Rows from block 4 of the encoder, named by matrix and row number. Rows with one number belong to one neuron. Each number is 500 + 25 x the weight over the matrix's rms, rounded and kept within 0 to 999. All counts start at 0. Numbers have three digits each.
# fc1: MLP up (encoder.blocks.4.mlp.fc1.weight, 192x64), inputs 0-63
# fc2: MLP down (encoder.blocks.4.mlp.fc2.weight, 64x192, transposed), outputs 0-63
fc1.69:466493543486508495492474540523450489472505502478478477473499492486519499480478500499508497519462486485491515474477547517450525484500494492462516493525527542550497506505561524507490495562483473
fc2.69:501502505501505444491522532491515493513486515508472518512548528532494489477486532513469515476527544511516486471510503499459489495454516475466480532486534527521498476492549513513536490512542451
fc1.70:492491471501464474478514490457490497517483518475502515501501514501494522533513502498485511515516520496483505512502548535473493513528484526504528522495459497496481489505488522491508530494488483
fc2.70:479491529508458503531524468490488505498508497513523510478487488509500499520504496491488486494489494506493504470502505516504488484526515514516511480501497459505519493526512482506504549495505510
fc1.71:511493514469490471456467501516510497492548512460468521496509532504473486542484509488543496490530469507491465476463500473489497497489498498468538498497532513502482449485544498506517442538482485
fc2.71:486520542460456514463515528426520480504469522485511484481524484578500516504491520514510518469473488473490484482507507520485462500510535477510440517477486539519495483455506520467524483501503498
fc1.72:487480508474474522481502497509497491517500501487497494502494501465496512526507487502455502517510499524523518493501486506532470506482503489495520487504483502490503498502492518489510514497525495
fc2.72:495506504514498526522515467483489494468497504509477513504514497479498519489509510514473521494499512502515493515487509489484499481526493507479483508492496484510505529491518494511485498515477502
fc1.73:462472525475491496474489517504489494497504457502486502533484476527526487511489497499505473510535509481519527531543508518511461498503469516507500518536474463511469494490520490495483515494532505
fc2.73:494491507510479524499501539493524482480486510514498495503480505488486490469486501503460475496471481474488506493523512501513516507543513525510528512536493551489512505522528493524529500465520523
fc1.74:504504505497548507517507535467486500523516514509505541531517487494481509488475516490484506503490508481495520505483499495466478507505476492467498511532493493500519488516508529518495499477479497
fc2.74:463470488491502467500508482511498531522452516477488504501494466498523502497510516518531484496470494535507529486515494481502517476479517520512512517515494530512481480493489532530511518521473505
fc1.75:561500520507524484510484533535466532504503507495509510518473506483513501554521521501530484505522463505482518482517484503485497536490515485494530518534518521502461495508482470474491502496518494
fc2.75:539478497479519507520503490483473476447490500487511506499502472479520497468495519536469512491516478468486533476495499498491493515525455504504499470479521523491484478504524501561512499505479495
fc1.76:491555520484475503480458461609479515514532484443461481500510485472523458541482516480553524528559510499502499466491479513433463511486488549486489507520573482529503496495522434509522463521516503
fc2.76:567459477454464515546525578459510490453494602464581494487521519462515504495526416504473554505537479525468534509509587566481512435501455487522472479562515501470511490508528524512518497506464485
fc1.77:511525499515490477488504501528520495483520535484477521511504503495508527513498490534506495489515492497530538503487553484538498471506499513489491458496516478499529509469515527516470515540507494
fc2.77:529519520499523494513513505477529530489490520512471520490520505524473496513489509501507499491510531491503482499493533464529473485506485484505485502508512498514486515542479529485532539509492486
fc1.78:553447493495560461505490485486443454499466524532492523539500466452550447525502462464493501482472489460521498471513482531455537465512528443505519460496453519492513496483489545511470494517481454
fc2.78:516524493546494515494477532474472488485522475485467507509496506529508451459526478502455555450539523529508546477426517486417471498465504502474470482537515507475542465496495460528502510477464556
fc1.79:539521524424456519481488529517490449516500475542525516451500477515469510500476514517467472530457501529487464514507511512462472533571475468462495536505508541481513524501498560475459503495539516
fc2.79:514520485478505477506529493557522471478480493501523507488494513485479529459515499552513516494505501451484531491513511487506513467520509520466510478531521502502521494454535531490531511506524474
fc1.80:544511478481495507505518501478488464500500503536494499529489464522485497507502517506491467469498502495486516463480490507492505536499492508512488472484524490511481542492536472492530490526494494
fc2.80:529522494512465497509521502494505488528536513484462470502463507535481466494502525478491493541486485515473509509469499499491487495517519504501484506500506509508506551500523523522516516501477480
fc1.81:472479523502509522493485497484480492506489503520512526523498535520493515461502520528511479456482498507494495497464495493520513484525489486478495496495504489475526464465494523530512489519496487
fc2.81:465509481526515507508483503496456509464475482515503507490494494511490492460521535517479531539496491505524507479480502490489500497482507518537494518508516511490532504513498503522517512494484516
fc1.82:503518497515460492503495465517499468501518521499521500516497513506485499494488502488486494513486521501511480496500502520498467500516510512496506504513479516482494495499513510470503527531469488
fc2.82:521502502499474485501481489493502513535525483532480476523490495527523517496506479466473486500511493488524503505508524530522497474517478498523486522484473489472474493529491518507503514477508485
fc1.83:508467491489472473486534499468493481476461465502502523489449456432507483496502461489484516435473507527495491511449484492509498504453494467480531469476506504519546513518488494511501499518488506
fc2.83:536455468503538542517509451496518538505488531508498493521481530495480502509493512502456507529515510560499493487486516505496498512507507524475538479446503493485473501508482495449499524503495496
fc1.84:530502492511484497474478485496493491509480476487486512534544519483498474481488494474494492465490512502501514475508484475519476501510519479513512481521475507499478499465492522470474508504496485
fc2.84:500491477511475493483509462499482492520468505488500500513496496521509503492512502507498513489481518507496516491484507506495505473529481513501487510500487493487510517529465517484510494512494464
fc1.85:494512483523496509501490484496517492490509481487494510449474538506490532496512495490513461519501522493492527497507477517509490511480516495500513513515478504535524546512511472484522506489517516
fc2.85:507505519500503501513501505507513503497492509504501487517546462493492497501507455539519472523513511500496505521508514496527519475514488508474514496528507483503514508491495504511479532512512463
fc1.86:497505513517495517487536505486505525549490500514494511494533495457517521525540485488485495471489518497492527487527484516501494503477454476485482513491471500536518509477511484485455479543536487
fc2.86:465526492512505503493476516530527502499507466439515503480521493524491516503492537504510536515523511501522469510527514482495518462503484536483498536476463470524476524485498495499517514472506470
fc1.87:501527548494501468511512492526520490470521507509506505514495475462501510473492511493488529497482520494524491516513533494459477509508503515512474481489511478500499484480512537499509502518476478
fc2.87:501507509499501481492491508487514508514514490525491553511491482494521494496519491488516479471462541494507489469485510512471485510526472488511499483482513488536474489500480495515512502469484500
fc1.88:521500509457464526490402538513533469534531523471502504536478507524555496496479457533523510524493476495526452523516473518518501511521485517534481522490560440588508437474519533528433461453492525
fc2.88:479447502489531486480493551509516436513516507464548521509463537505540457552525543498515505488525503432500485459442478499500458557537449468495449499506488490477564476488467489552490495529484512
fc1.89:492493505509500526485513484494517501483500482481496492496478499496511521513489518527477505503502485503490482523506537525520494501521502490516498510488505483531499497503505491498515503478485496
fc2.89:498491516487534511497526508505507504513510471511519501484493512493477492493484497521497505501498497510502504494526494501495505509513478519510503512495506455495503501479536489489505487501526504
fc1.90:492473470486513520521494498572502501515526514487454564514538546530473522494497508463523493428478456462534485460458516487463488512492528461461472506553491494494500450493503493477532480538474502
fc2.90:489538494512485510482517527488511477476459486468515537506472474519533522510521519500522493545519461487480486512503515512493476475539534497499464489555481526489482519514523522488492513468497491
fc1.91:510503482476527511505440528455465522522539519519521479528489487545518527514492488506522509505475511494533496487480481523499484476516501503437493527459535529474496507505565508485487498537506455
fc2.91:473553508499517497508494486457494466487488478501477465532453540509514493537519558500476468469513520478509501529504492489496496524518537531518485494491562501499480480482483510513534529523492519
fc1.92:509500516485483493509555495492541473520513509524511541506478508483499514518523546461469473522479491523514476510436484546528485488555468521460508539516486521502525497453492510549543524467509474
fc2.92:498439480478549525520448534486477509503427509482511496498470486518449458523544508450463510524457466490490468462482503455494476503488500495449524484520490502502507477459504494525513452503466485
fc1.93:517494432482516506499476490474518470526494528502489454504522516493470443524551529488492532521462454498501518470508492560459483491526517466481538470512515473489497483518515486495485528482487533
fc2.93:529508458504433519485488440515463459492486467527472468486476515518449511498521513530547494522493527520475519516496421489507502538500525538493507505493466516501533476476496508460489569505485478
fc1.94:580493475493498507509470488497472525486522476507437497468544560500479492490506507509489533473449519496515484483478509522481482489513549530444522456481515488488487520529486511488444548493506511
fc2.94:518503513484464516495449523491483437480509480464443490526530489476522510514496494490517510515510465461517526478480499459529518488485460482503482502485499491495500479462470506491518497529458489
fc1.95:481503510552468518523512468550524491512526538518443493522495521478545479470520529520523527500512483458507512468434494489444522475526494468479481468497504436484529508505563487555523455510532463
fc2.95:512542491478468490490498513561513535543524492494463545466518507492477511499488461472553519520524485500498505483450523511491481500494519511524485487516466529476460518485486524495522494478449519
fc1.96:507501499548484481504540504514472497491512513517472507506485486516548514464521522444520478482465545492454500495475525512475502485456499521489475529541556520500493534494480480503527436531530536
fc2.96:513504494533514471494478500553468513467480484507523505498494476450520491509548482522543484492490526454551538461496530463490512513475443495497540521501508517495482469453482501529552506493460468
fc1.97:551480466488543503500518524493472470491500478554503511518474483465505490531514465476500559522498505473507481548552465498534522498487477489485512486532507507515507556515484498484517523538519485
fc2.97:468498467512517512499524551452495502491494515478506503493445517547529524493519464484384518481513517516531516469487521540498474507497490521526498493501467538511533476480507537484489498469475553
fc1.98:534514494456491522513549499517497536487437481485567557502501480478451505486505461522449508564464507457525517532512474546532518471452517522494526506490487469507507438477547433494516565473537493
fc2.98:521522497573527512569506522505460462484491473520525499522542497497507519492530562495462506501489530468433476516509507505529493520561511516480522458516483501507530526529527524545491523523507541
fc1.99:481521454520490535495506519477498498547496505480457430529535480505493497508481518513505493521546498511481504522530487539489549494458487481522498527511476549517560498456470509547500505547506458
fc2.99:494499517506449490453513512518506514473522460477469520449512511470470512489484525496525504476537550476487527503519474486509501553498544460467510522533488551461503460461482500464536553510486513
fc1.100:479480468495489531519489467530498530533508460489430465503535441482493509479514455547524483544510493539513455471554525446495460457469481510471491439504475559488569499505539502467476468459520471
fc2.100:523549592464528528540452514557505502495484501500572540499502533420494441517449480485507501445505551524488504477553503476481504501519469466456457442482414485509504510461498476458518508552489536
fc1.101:500484535492519491505494480502498470525521515542457473516524519534522453475495519478493509492513484502513492523465494507495530488503507509534479483507500454552505529520494500485502500523489475
fc2.101:486516541505475491474485513474487463509510483522473544486479488505502496512483505483503479499491458488511509493455480466503495525498497437493494547504505485503504498478511484502508500489494500
fc1.102:457495520493498502506502489525514518470500474473498483470499499493525475476465512516527531505507508507480504509544509469491515520499489488543510526503519512486508519510530507497489498506518504
fc2.102:532496518534504498502502519533498529493508525502510506515518514456521519499497475485503497504498477488490504498547496490481540518501513532473490515476486467492481474481510485501493497491542482
fc1.103:488515495519518506510456479526477445487530469528478500463515460503532478467504544507508502486478489503534523503527492482527511509537507471533489494506500458556537461509494488550474476497516539
fc2.103:498463485547482471462455506495500482506550514553446508515520533515524477483492512501527504548492540534520529492512509518506523544530496441471504550499518494475501508501544478487512460490464520
fc1.104:475522501476513498436490510510518493486475433510520516485512522491492528490488524510453474461531513514511530516557498501482507544491496497481536521488512513523513488510513490468486520441519555
fc2.104:525432526505503464496518480479479472466523538525448475512470468534538448506477539468537511518539438462500474489506535517496492487493443526519469512461502499503527454472473478410456510495518545
fc1.105:514482504484444455509504484467521521488480491479529521494464500511519492482507482487488500519471486501493471515524522509493508546522530472518511464450490510481492498475470533481506504470506513
fc2.105:528511493512504505501491488508472511494507512524530515513493512497510551520517506499503521499498530489464474497497508487486499501475494520500466515498500453526485511543514476507518505507534499
fc1.106:458500546505500518495477485534519529494489479500473521489509491453546503487524459531527525485483498467491485477544532485474472511481491476519485506506494482507497512462499515503521497536511487
fc2.106:458499515498519518552504482525496533505526512491511524456511538463492535469492474489489489482469506508488499485526516497508515479487493521476464513535460499520495518490491492513520503469509517
fc1.107:466518479517486499455464515527504533497490481512490474514533527493582462525497524469515524470452476508525489518515464506461494456512554499520536509489498466513506511512540489445465483556527552
fc2.107:523513533502461508461480510498500500514502522486489561502506497527512491527498499497500531478506464476513442467493545476507509488462485487510541503472501531445448511517440504542501467435444503
fc1.108:466506452458581520529512487453510523525532526514534430512504484524430464467512545529473497519478539489531524519462420495492532482503470444495487504506467475513505518521484469498487529503461517
fc2.108:504487435501517489467467449479531453491508498537496481508459500514473493501496558481539499494486504505518533495493466472487509501520516480529527496536494533506519494460489492540496545495549481
fc1.109:476462489482517519527488517484497483522462485549531450523490524499475473461519469501443499500484490489535550526454514504450517489494516477518479533502465496479517485456544542519500478504475528
fc2.109:448508477517497505498470523482500494485511459510478522527507500512485512519529468507481513491501487526532503458474480469425497493485499506533483491507526499502548506487497484523489533472500492
fc1.110:519518491458476525512490470516516491501477536529508547492495534496497441500521448490439490489510485498480525490537465536486479544509497493478530511514552466475483463521507492508517510471487546
fc2.110:497531488490497529498503486478478464490486479552479523443490485506542494488506473419519524506481510540522479505474497550536492474478444489492477462487492527459524526501493474483458485480518448
fc1.111:500493446505505515566502516519480529560535470490489521497522455480451525493546500514533481522490493545517504467495530530473524494467518482545549532520532518545478484521485461513460460503538522
fc2.111:535459538473485519523485465481531510477475501511512472459512481437480479494492535519516452514529540530476501499476515503488479509465418465504511453507524474531527527518517466514521524487484513
fc1.112:517492514491486554491534516508495479523467489483506489514487447517513516537491503483506479545502502473524488553498498530482457532520520515536514484510517502477485510533531506521510490509493497
fc2.112:534518497518499514504552513505519533479476505484508480474481526495497487514488496503500494445522489518484510504492493544513494480492465517498486444505478518483518528464481505489458484482514506
fc1.113:518519526502508504512525476513500507476505486517499533524493525486474533517493485534477480522494526508477525501510496500535512455499504511506547502491498457487524518507523456566537507506497530
fc2.113:510510490481494521529536500475472524497515510508490475492555473471495489472501514543528531509477523520496499502500499481486501492505524518498516512519518515534526518507538513504514499498485477
fc1.114:477489512452489483536514493482480470503509498511532519509501475510500546494492502521458496450439480473514497483453530529495526470508538516492489490494450495529484499526485484501495488501504473
fc2.114:449508475473490479491485540472507513509496493482491520498504496490492525509523515517525479504486498503519520502464519516477489453495490512493513505503528445500539495502513497505513496490513504
fc1.115:534495496520518487504535529514503528508522507504494505506520501527477523467480483522482473483473517504490501509523526487500469520526514492538508518492504489497487526545476491492505480489473531
fc2.115:512487481495513486517505496489487486556502498488536467480521498510529467479484534507534490508483522503458479514552470520511521507497486509471498501520491489530481465501517470520543482531491516
fc1.116:473488443486472464515494463528456539507521535488473470501489555508514561542506474557539468493449492471495492522503521498523526498482506522488497472488500535479540451545488494463475464508444506
fc2.116:481496496495497517518498473497482478514487463492490450514536523475532550504493552484464515530522515508488482531523554482551519501512543535471513476499527503494471476529492501477527498517509528
fc1.117:450491544460486503433528524541501468511487483556461510460504504468511489485536588450422435507491489539483523537502461570549449497518507544473499595455507479517538539494488474526511522467501468
fc2.117:508481519529499460468468484572502476574514539490529476492518476531453499551483447488459527482477503543476533446487556472490488485561503469491511517511463447431491451483511494449485494579471539
fc1.118:542487538487452475526492493501506532533512471503480493507464495509495538439434518523489505488537504502458514490503485472525537494501479505512479489478473519502525469511517504510535531522507494
fc2.118:527464507512447456533480507476493504485468492507497483468491455493458485486477536498527488474477500488532479466526514485507535553493477496497484515486527480516507498490503534488459505512490486
fc1.119:486497516525477481510463525498515536497543507483479530509498533473495476476509505571553498451472478480517474516494513510458464468514496534455466476492486496500553457457513519541521480471526472
fc2.119:511539504503498478520468505511475523486480491506482490515491497469487498501527487503479526509481529497489497459483512477497513528439520497510466490495497530491511512514488488481537532493447498
fc1.120:541470504512478470489493483495521497510504521520527532496495508500518484513502457516549487532484491498525499477549477504502542483481487502463495473495471476518508511503484503523474473472493499
fc2.120:490501559514509534472492513488452528511562501501508487478490495478502481513485494478513523515509499507498504495517517530559507496471503497541485511503488500496501454514483506481526486514493459
fc1.121:519467502544525473499493468496524459557503471518411478504532531489508509498491529512476502442498522477442471472478450489546518493505505512500496531490507539515487509490424501461474548527499478
fc2.121:486499472525488505483522506478474481523498475491525564458470460531454514471500529475463463499466523502553522523478495520492502476504469520549487527506453513513539498546514451484492527466480494
fc1.122:542534515485492506498521486522507470507465473495514521499509467473483525520507513528533489491533507510509510476540497493506497532474520495503490497514496507514501484463469477501486510487483502
fc2.122:484460522488523516481481503482491458536489476523479522515488503489501490510494464508481536494523499487506521511523530499522471491507480505499523480496501508515463496554480483495492489493474479
fc1.123:527527507523442508489492426486529476472478499490547441498474497521503499473561500463476460560474488508503516500508486521478513511495533507511501492475532485470486518516513482526443460484494522
fc2.123:508526430511495528470494465579527493505504505533474499502501513529500589521504525484462526474549537490533490513508482506511496501457523472513489519488506507477472545472449522486496480490495495
fc1.124:539508529549480501518491485538487504504485488519502525477504544505498487486526503525511532492467519536508500487498498521477452537458498507501491510500464507536505484512499487541486480503516482
fc2.124:487524498512481495501495469519531531496493493547493536531502485492481491488473502481455512501524509510502491506505514499530471530503511511472491470492495524489495501512530498475484502480481511
fc1.125:485471457481480474483535502447551512496502512451504527520506449489491489499472458534522484476484505469458560459515552469525494503477515525485504490518447523477511506540476483458479523493535471
fc2.125:548458563514528491470483499487517512539496530474544476496538523503481515541541576529488495509485530526455494472532520507454482509532485518496506465527479460523509479470510543469491515524494528
fc1.126:489497498504489569559492499485536457497524537515526530556483521474483520509495493507563440512518510528501464492549478517529501535515535513539495498533475475480498501447529485526502477493523505
fc2.126:478508537493479516493530517489484484490539510514517484542434466511505462463519474497486485540493503498521453529497508514514540447487495484497497512512498532490531529531457551434476445455502492
fc1.127:492499527448489497524479486500531513496527496468464496507481514513518533465454456489488469474488511510491501487485522446482529476479486517456432497512579499536470480538497491524484477576498538
fc2.127:518481488508497499483481509469515492490469527529484448490501521501537480495528481503485466449465518521490503488483555490475518495518519498505510472497530506477534497440494484533476452473488448
fc1.128:514503504507492489497470468543506529493461501475506505480490524475473541509481479527494514487501518497494521501479518485509511483487506484475487490464481491499494504490504483513489506468477507
fc2.128:510511505490502518532509504468526533488469476505480523496521499473483494502491501512504527510520522511526475493512515498522518489496484487510501486488516488496480487507468545457471492495508508
fc1.129:521470472467505480488497466482564470495513523523523482464483485493498518549498455531475536531486447509502505489492498476490504521517477541494492503530490517483495471474484488502525509494442560
fc2.129:477458496469488535469474451465473482480537469442467513486496528515485472481472549514516496517496470536440539468472470475490455496503444520460505466457518454479512460549429493470502447452472493
fc1.130:512519505517480501469483485453499507504496479522531508521493466480510496471495504505511495486487534473477489486472498469483493513521512496528502469493479484497466494517492509483514514511495498
fc2.130:492496499514482495501490471518485468519503532517527496471489542503504518477521499497520488509474505509506477495493516522509503509519495514498492518503491482499488476490502519524520486484495509
fc1.131:485481531452563525476532515518486466517496510546511494513513469500502502519489499470472496519498498543475484508466503535521518501475494498502501502557482498499529501505518471470494561500460483
fc2.131:520491466465512494491517487525553501554458498511486494446500463502486528489493479520519511475479537522529510474499554541463508482510530507497527502506491491458511510517481482515527450506479523
fc1.132:483506468521493536537521534522462472505494508522517464565485485473516537515515501486498444522496526513489512447453487440474528483500501490498495506529513509553545502473495510495465486498503527
fc2.132:463467441502493501550502470513513525526499472480491492499514479466476497464537501495495491510475510481525505506491487471503499526492489518479513520534482529517499467500528544471465501515529495
fc1.133:482478467506502493489500508483514478508505482491441496489559499497491490429475523513464504468503484524473475547506446492492476504460543533481516526473498501509522491528479467443517549507506523
fc2.133:538467480496493462476498504478467483481537490516505518522456480464497494499520518448515455468527449478496509517497518501538525564500546460501560486481482530517529464487503484497499510481472537
fc1.134:467478443473521541482546465571488496494523512496491491506450551503499501483486518520513504510495459492489495491531474467466497531495472457425522503530548521475521487532460473463500511503499544
fc2.134:490480518497557527530526577533492555499458506510560521511506477503497515509482425464487513535574518515510460487507498507551482508506486468540537461478450495448503541541511460496485545550479518
fc1.135:469498484508477501490529536502498506510488455504535498475528487521501541502484508505463529415464498530489498488497520476549508466466528481499497504529497505508523564531546499453484499516513514
fc2.135:503531522500497463528517526456468505511522519541551480527475440505530459535525536475441548502480461469505449514516496515487517484487515516435538455450529470532453488414471459470543484478451517
fc1.136:504508508495528519484504490515499508504468508510480499496501537507511508538493504486499482509490507485495519493468522508531531451515496528486472505501515452506535466502488486514492548483512471
fc2.136:484495500525506514523489512500530503509472482495468534499518499516526485509510509486508525513464497525498514479471517464551497499531484484531542525507501489489543509515518514478520503540492517
fc1.137:542493488536482473477484485486491483513502510519524520513528514498533482502529480487486496499496495493510516496505471509531506528483488485535509501483497548482485529498491519476528506476475526
fc2.137:504509525502488479492503479522491495483533521491517495507517539536502502493510468478469507489514510501500481499461480492489484491503488502471478497506502480513484520510485488560482521520511493
fc1.138:473544504473514491491501456499535515515524520512484475504460495505526499531482537448523527458502460481533540548495510508509515460491485446470453487518509500527482510482483523573447491505471536
fc2.138:466514556521492477528474465513530502506494470447440467507474467516527522509507539418522472477464501496495497475491489486524481536528446478459511501484499487467469448455468429490522485540539508
fc1.139:500533511506531468534507449437519466490539515455469471451444522484503475539511525476444505513524518530481461529459486500509486482505476493486520484497554540449512498488466570469542511473476475
fc2.139:493487481526502454509511514517507581488496521465508546530524534491473516509473494487506486485490497473484451465475506504467440464484523493554487502517458541491476538483532521516486508523512511
fc1.140:457475529479521511525470463515516454431466528442509545484491526516468512501484472472519521526464449479484497525519527491484489437488525514498522493495481464507526513530492485502457476451476488
fc2.140:469534491520497526487461508530521493485484512482453498457479496460482522499461481479533424494431502474514500514510490490528484468511488501526524486508508508514499499500453472469494540524530462
fc1.141:532456448495519526511476496499501510486506480479536505493497527463489462472494471491488524517520499520464461511527480488485507514521508449510517509506529505473506500492499473490513478491543487
fc2.141:524507465509498495491497490505466499505510530505506467523521518471521519517453484520493509484515502514488486516495500529476497484488506511468465491528462524453519492503509478471497501461510492
fc1.142:535494484514524525513536457529509482459511496501514510455477544472496515519491485515510465451509479526479480502561511497507508549465482470479539522533542540523507471497497486470492488497497513
fc2.142:488494514461509523492519536556451495515495505502466511481571468479502490488460468541516555529534451503535458493500498497532479492456487530553491485481511499517506497512490451514497452513483477
fc1.143:463514485524521541500509500503486548532528510479504533502517543520459542496507518497477489479503520489445473515483481504483532503494507471536506502502489461520530495497465501547473462505513558
fc2.143:472501463479481491535467491478498504488473470518522484501521474476498533497470531526522511543487499503511511525498488499522498483448509508501515492521510493481499479503461535477547512455519510
fc1.144:510471483497500501496530523481516490490508475497520493503509508487485514491515476514481478504507496537511504526527501503506507498478492522477472520488485511512498512506483467478480508486478523
fc2.144:491478519504507506494497490503485498506511510488525469506500483494475507517487473492477468485515463501482492500520498504497495479494493497494558485496496498517513489488511508473515515534525528
fc1.145:492477547495482516499499506529487489497474458484462520526501488511520498477521493555492480492516499489521437476495531498519502483516513480467512508483505522510520514460467510540512472484492472
fc2.145:462482468482527520509482492509521521509529482509492530472486516466444484494522471549519498534474507481523532489480472496511484527486459503508440504501502516511500519501519480493470515536510506
fc1.146:522497489531508487499509478469506515497459479503478504465507457510510517494535515507498490526470498462524507518512516464486496519539486524520498509509479489511481531491499527497530502502474509
fc2.146:481481527494486529514528512526506506528506488492496523489498505501519490501502519510549498491492489516477511482530497479489500498500504485499542530511492457509483533542511493515516516532536495
fc1.147:480514515493516506482530523542493513507506473497479482501511463487534495493500521527504503530496520500527507485505499507481491484495516485519485508490530514514479496482518484500520534509507539
fc2.147:536466503516515503518501535486511483489495515516493507487505520434479481488506479494515526514524472467496501513494537494481481504514490492466511486499498480531485495478503490521519459487495483
fc1.148:490480526521512498459479504485498512506507471520500477499540526495530513483464489502508486470499488518482513518502480489516512516474538529481522504483496502483467503508492475499441496515512499
fc2.148:532494490496489520521500513486502484493496489493488497525462466489490503480462499495512487492505465533530476525516519475497518503464451509479529494530497525483515473506499487467481471508494528
fc1.149:498482491508517495502484502496517472477464476504528496501522470469493513502501495525522490513510514521478519535535510508495502503493513514481524522515476520493524509492494471503516508480514511
fc2.149:521475521502504510481517478494483494507521524481497478503510491454497493509500478533499482491511492517498508501519498476489500511535510512509503462491497515494498481488522504465487507503467520
fc1.150:511456525496407468466540474471447549510495506498467472478508447479537481559473507512451472511502521488489453479509474511493516449440493515497464487519471528492464464474512527531498511532550500
fc2.150:495529535461462502501479476534533482436484511488550502527538518476457503483468493529480468451542463534488502537468495512490529511511465481494522455502496466511506482504504509488494482521457509
fc1.151:453548497498499493503503537406537458521482452471430551450507472459465547586469572510548457458514505509483465504549548452554466479519485515530514518477498565511492514390511510514511522541479486
fc2.151:462488464416490501498477435393469460503508443543400509448466517508474460472513523459537462465489510428539531507513506490481466495460452466479499528455571543455472424499482476468492521476570489
fc1.152:519466465500487490456458487551499500484494472520509494488493522498505472494514480496494472484529473507481506481527516499515517502511493531503489511465514509480515495505463523484483512485515489
fc2.152:552499483514510512507503464462495490475498496490505486494528509512495502495492482507482515510502471498484491513563502481505493514508472491530488483486508502501525465492502483514468496522460507
fc1.153:524512478478504510514498537534461516519507510500482538531513531443467469557488484522524493517504543520518516481500526450480541564480496458466472533525486517484487478451519532479482531494456478
fc2.153:489484520506483520465485506495489467509516548485516479504539491482460512491473490508526527475527457511491514477498500490485490492482507525536546471518523459493556447501519480544478488540559513
fc1.154:472490480517473520502494475561505504516487527465491541500471494512499528534504512487530531518544549482508501487462516492510515512486488510505532534514452508495504469503491535469471504495503507
fc2.154:513487527507482473513517474485516531509516499507503568484558509485499513511500500476514504523496499488509496477508508488528488479538524488534478549532478442474475469499495486492493535486488468
fc1.155:521476491474511484528511499484535517495493496515529496537485496485500528503497436502489536508525508517472496487493504481561525479538490511493516488514494472497485490519477502514458534520484487
fc2.155:522493467483508501538499467468477481486501520529503457520506517474526478482500515510510488487459495522519487485515537495510482471509495517530507492532483457501513496514490485490520463522488527
fc1.156:461552531465515457503523498515541485509527531498496476464519543493524493482500504509490538544489493523472524484521505495552521521515470485493486502532537440486531506508518513557470478500483560
fc2.156:497505538482536497526478461480490512511532501492461484464512512483494509542483522495482433526505510497473485500507500511543525540495482487482470516475492504476464515477467508525535505490518461
fc1.157:462519498529460502500485523514518501519495529509505523474476523497499530520511526499525512503476489488485494486465477435465484501511453545511447479487461523478493524453487516528516470488524538
fc2.157:515531498497471503526471483498479541536519485515495502503491519469531484499514519504489513484469509495486503507469452475476495528469495493457495483484526469489425497549487526511521471466515482
fc1.158:459464468481500518511470502502478519505476474529500447497455437543460466485501515502526514500512507523512554472508502465483491531504468477490542514490472521462496491498513489508490511527440480
fc2.158:486476502492485504480497506516516488491512435496466482515495534492472498507470537477504516491541466514516508458540448467460457525457537521484475488490510511498498486500532506527495538533510502
fc1.159:472475473488497513484499501507506489490522549486476494492475507501520472486554511495550525545467508509522514495525532542493493451531490509486503514555527495544476495500520492463527493475501527
fc2.159:474522489483489502471507467526477489425532462496494472516477500539486540517518513495509494560506512528494491509530474492486480530471519502500516519505506480521533490460486505476463515495495475
fc1.160:518480509519540530504525522496491492460498481496505495498524497460479518488513519520487501504490508528502513516537480506508549468507506473511479525525465520523536479528496508533516501473505520
fc2.160:504449479526515513462503527549485485483527512492522510519497517486504506476510489529520526480532505519506554484539491491484548501513518498497515499492532513476509494502529515468511490505502521
fc1.161:501497506477469489534471513512543519498536483503506518480526432466483477506494479536492473523476470494524506532532489456493527459494426523467488476520491529490493466514517517469524496492518466
fc2.161:507508505508523559505478535502465514521539500479510505478492509468479501494501558523520515506499490544502491512561519473471497520516504525538457488515513487502489490554471483456482479534506497
fc1.162:473516491543482513493488494499510519478504507462531515488492528524524538471500447439476528504476534496498512507497458534505462514504516470514501507531495504514506500489506478492526460496523530
fc2.162:484498487501487494489529557538490514480498470536493460490489468512490539517510481485524495477533574522513472478464510523485509468488527496480538462521512497480491503523482492537533512469495477
fc1.163:529532506459518475487464531499490485543507459494490507505508441498515508518502485494467505553488484475500499510481513451497527510517522506521453487495446466469485490515466460501491549519529482
fc2.163:489491499480475463536505521553483535507495480513463541509508502489518518489461488508528514533527482505560516532483540511476450470498486550509514547496460492484469534542563467547547485505525502
fc1.164:529539468515478529483540505474503533474524493489481533497488497513522464499488506478479479485468467518506551484561537522460456489537534466465547472494520479508509506574507513536471502524483529
fc2.164:517518472467480488481468471513491472503509477513474524476482456450505477495510495469542479480511543489504491485538530468462526488461485496462460465480513563490535510446471522506504501456510481
fc1.165:546485494480509486479536511525522519534516481493515462525495520525436481516526539526460515488526504514487504546425483493507530491486476521498516524501471448457508482462530487506508522475483487
fc2.165:497476513495475524506513469482513500491509492539530487491499482475512504498502492493537570515512501516494529484475542519509472527474492471513401532521492482453555526517494508471527520545513467
fc1.166:513477446492475523535531509499474485534540458501456522531499458488491527483462495478509510461468497500531568491486482495509493490492399486443501527531451498481538480510499422535485529493502452
fc2.166:537507557445554507483546567487520503480514469527530556469561504481469498490469487562547479511548498541540417549515535531524433462507476530549526479513510484499445478481535487516514542545516493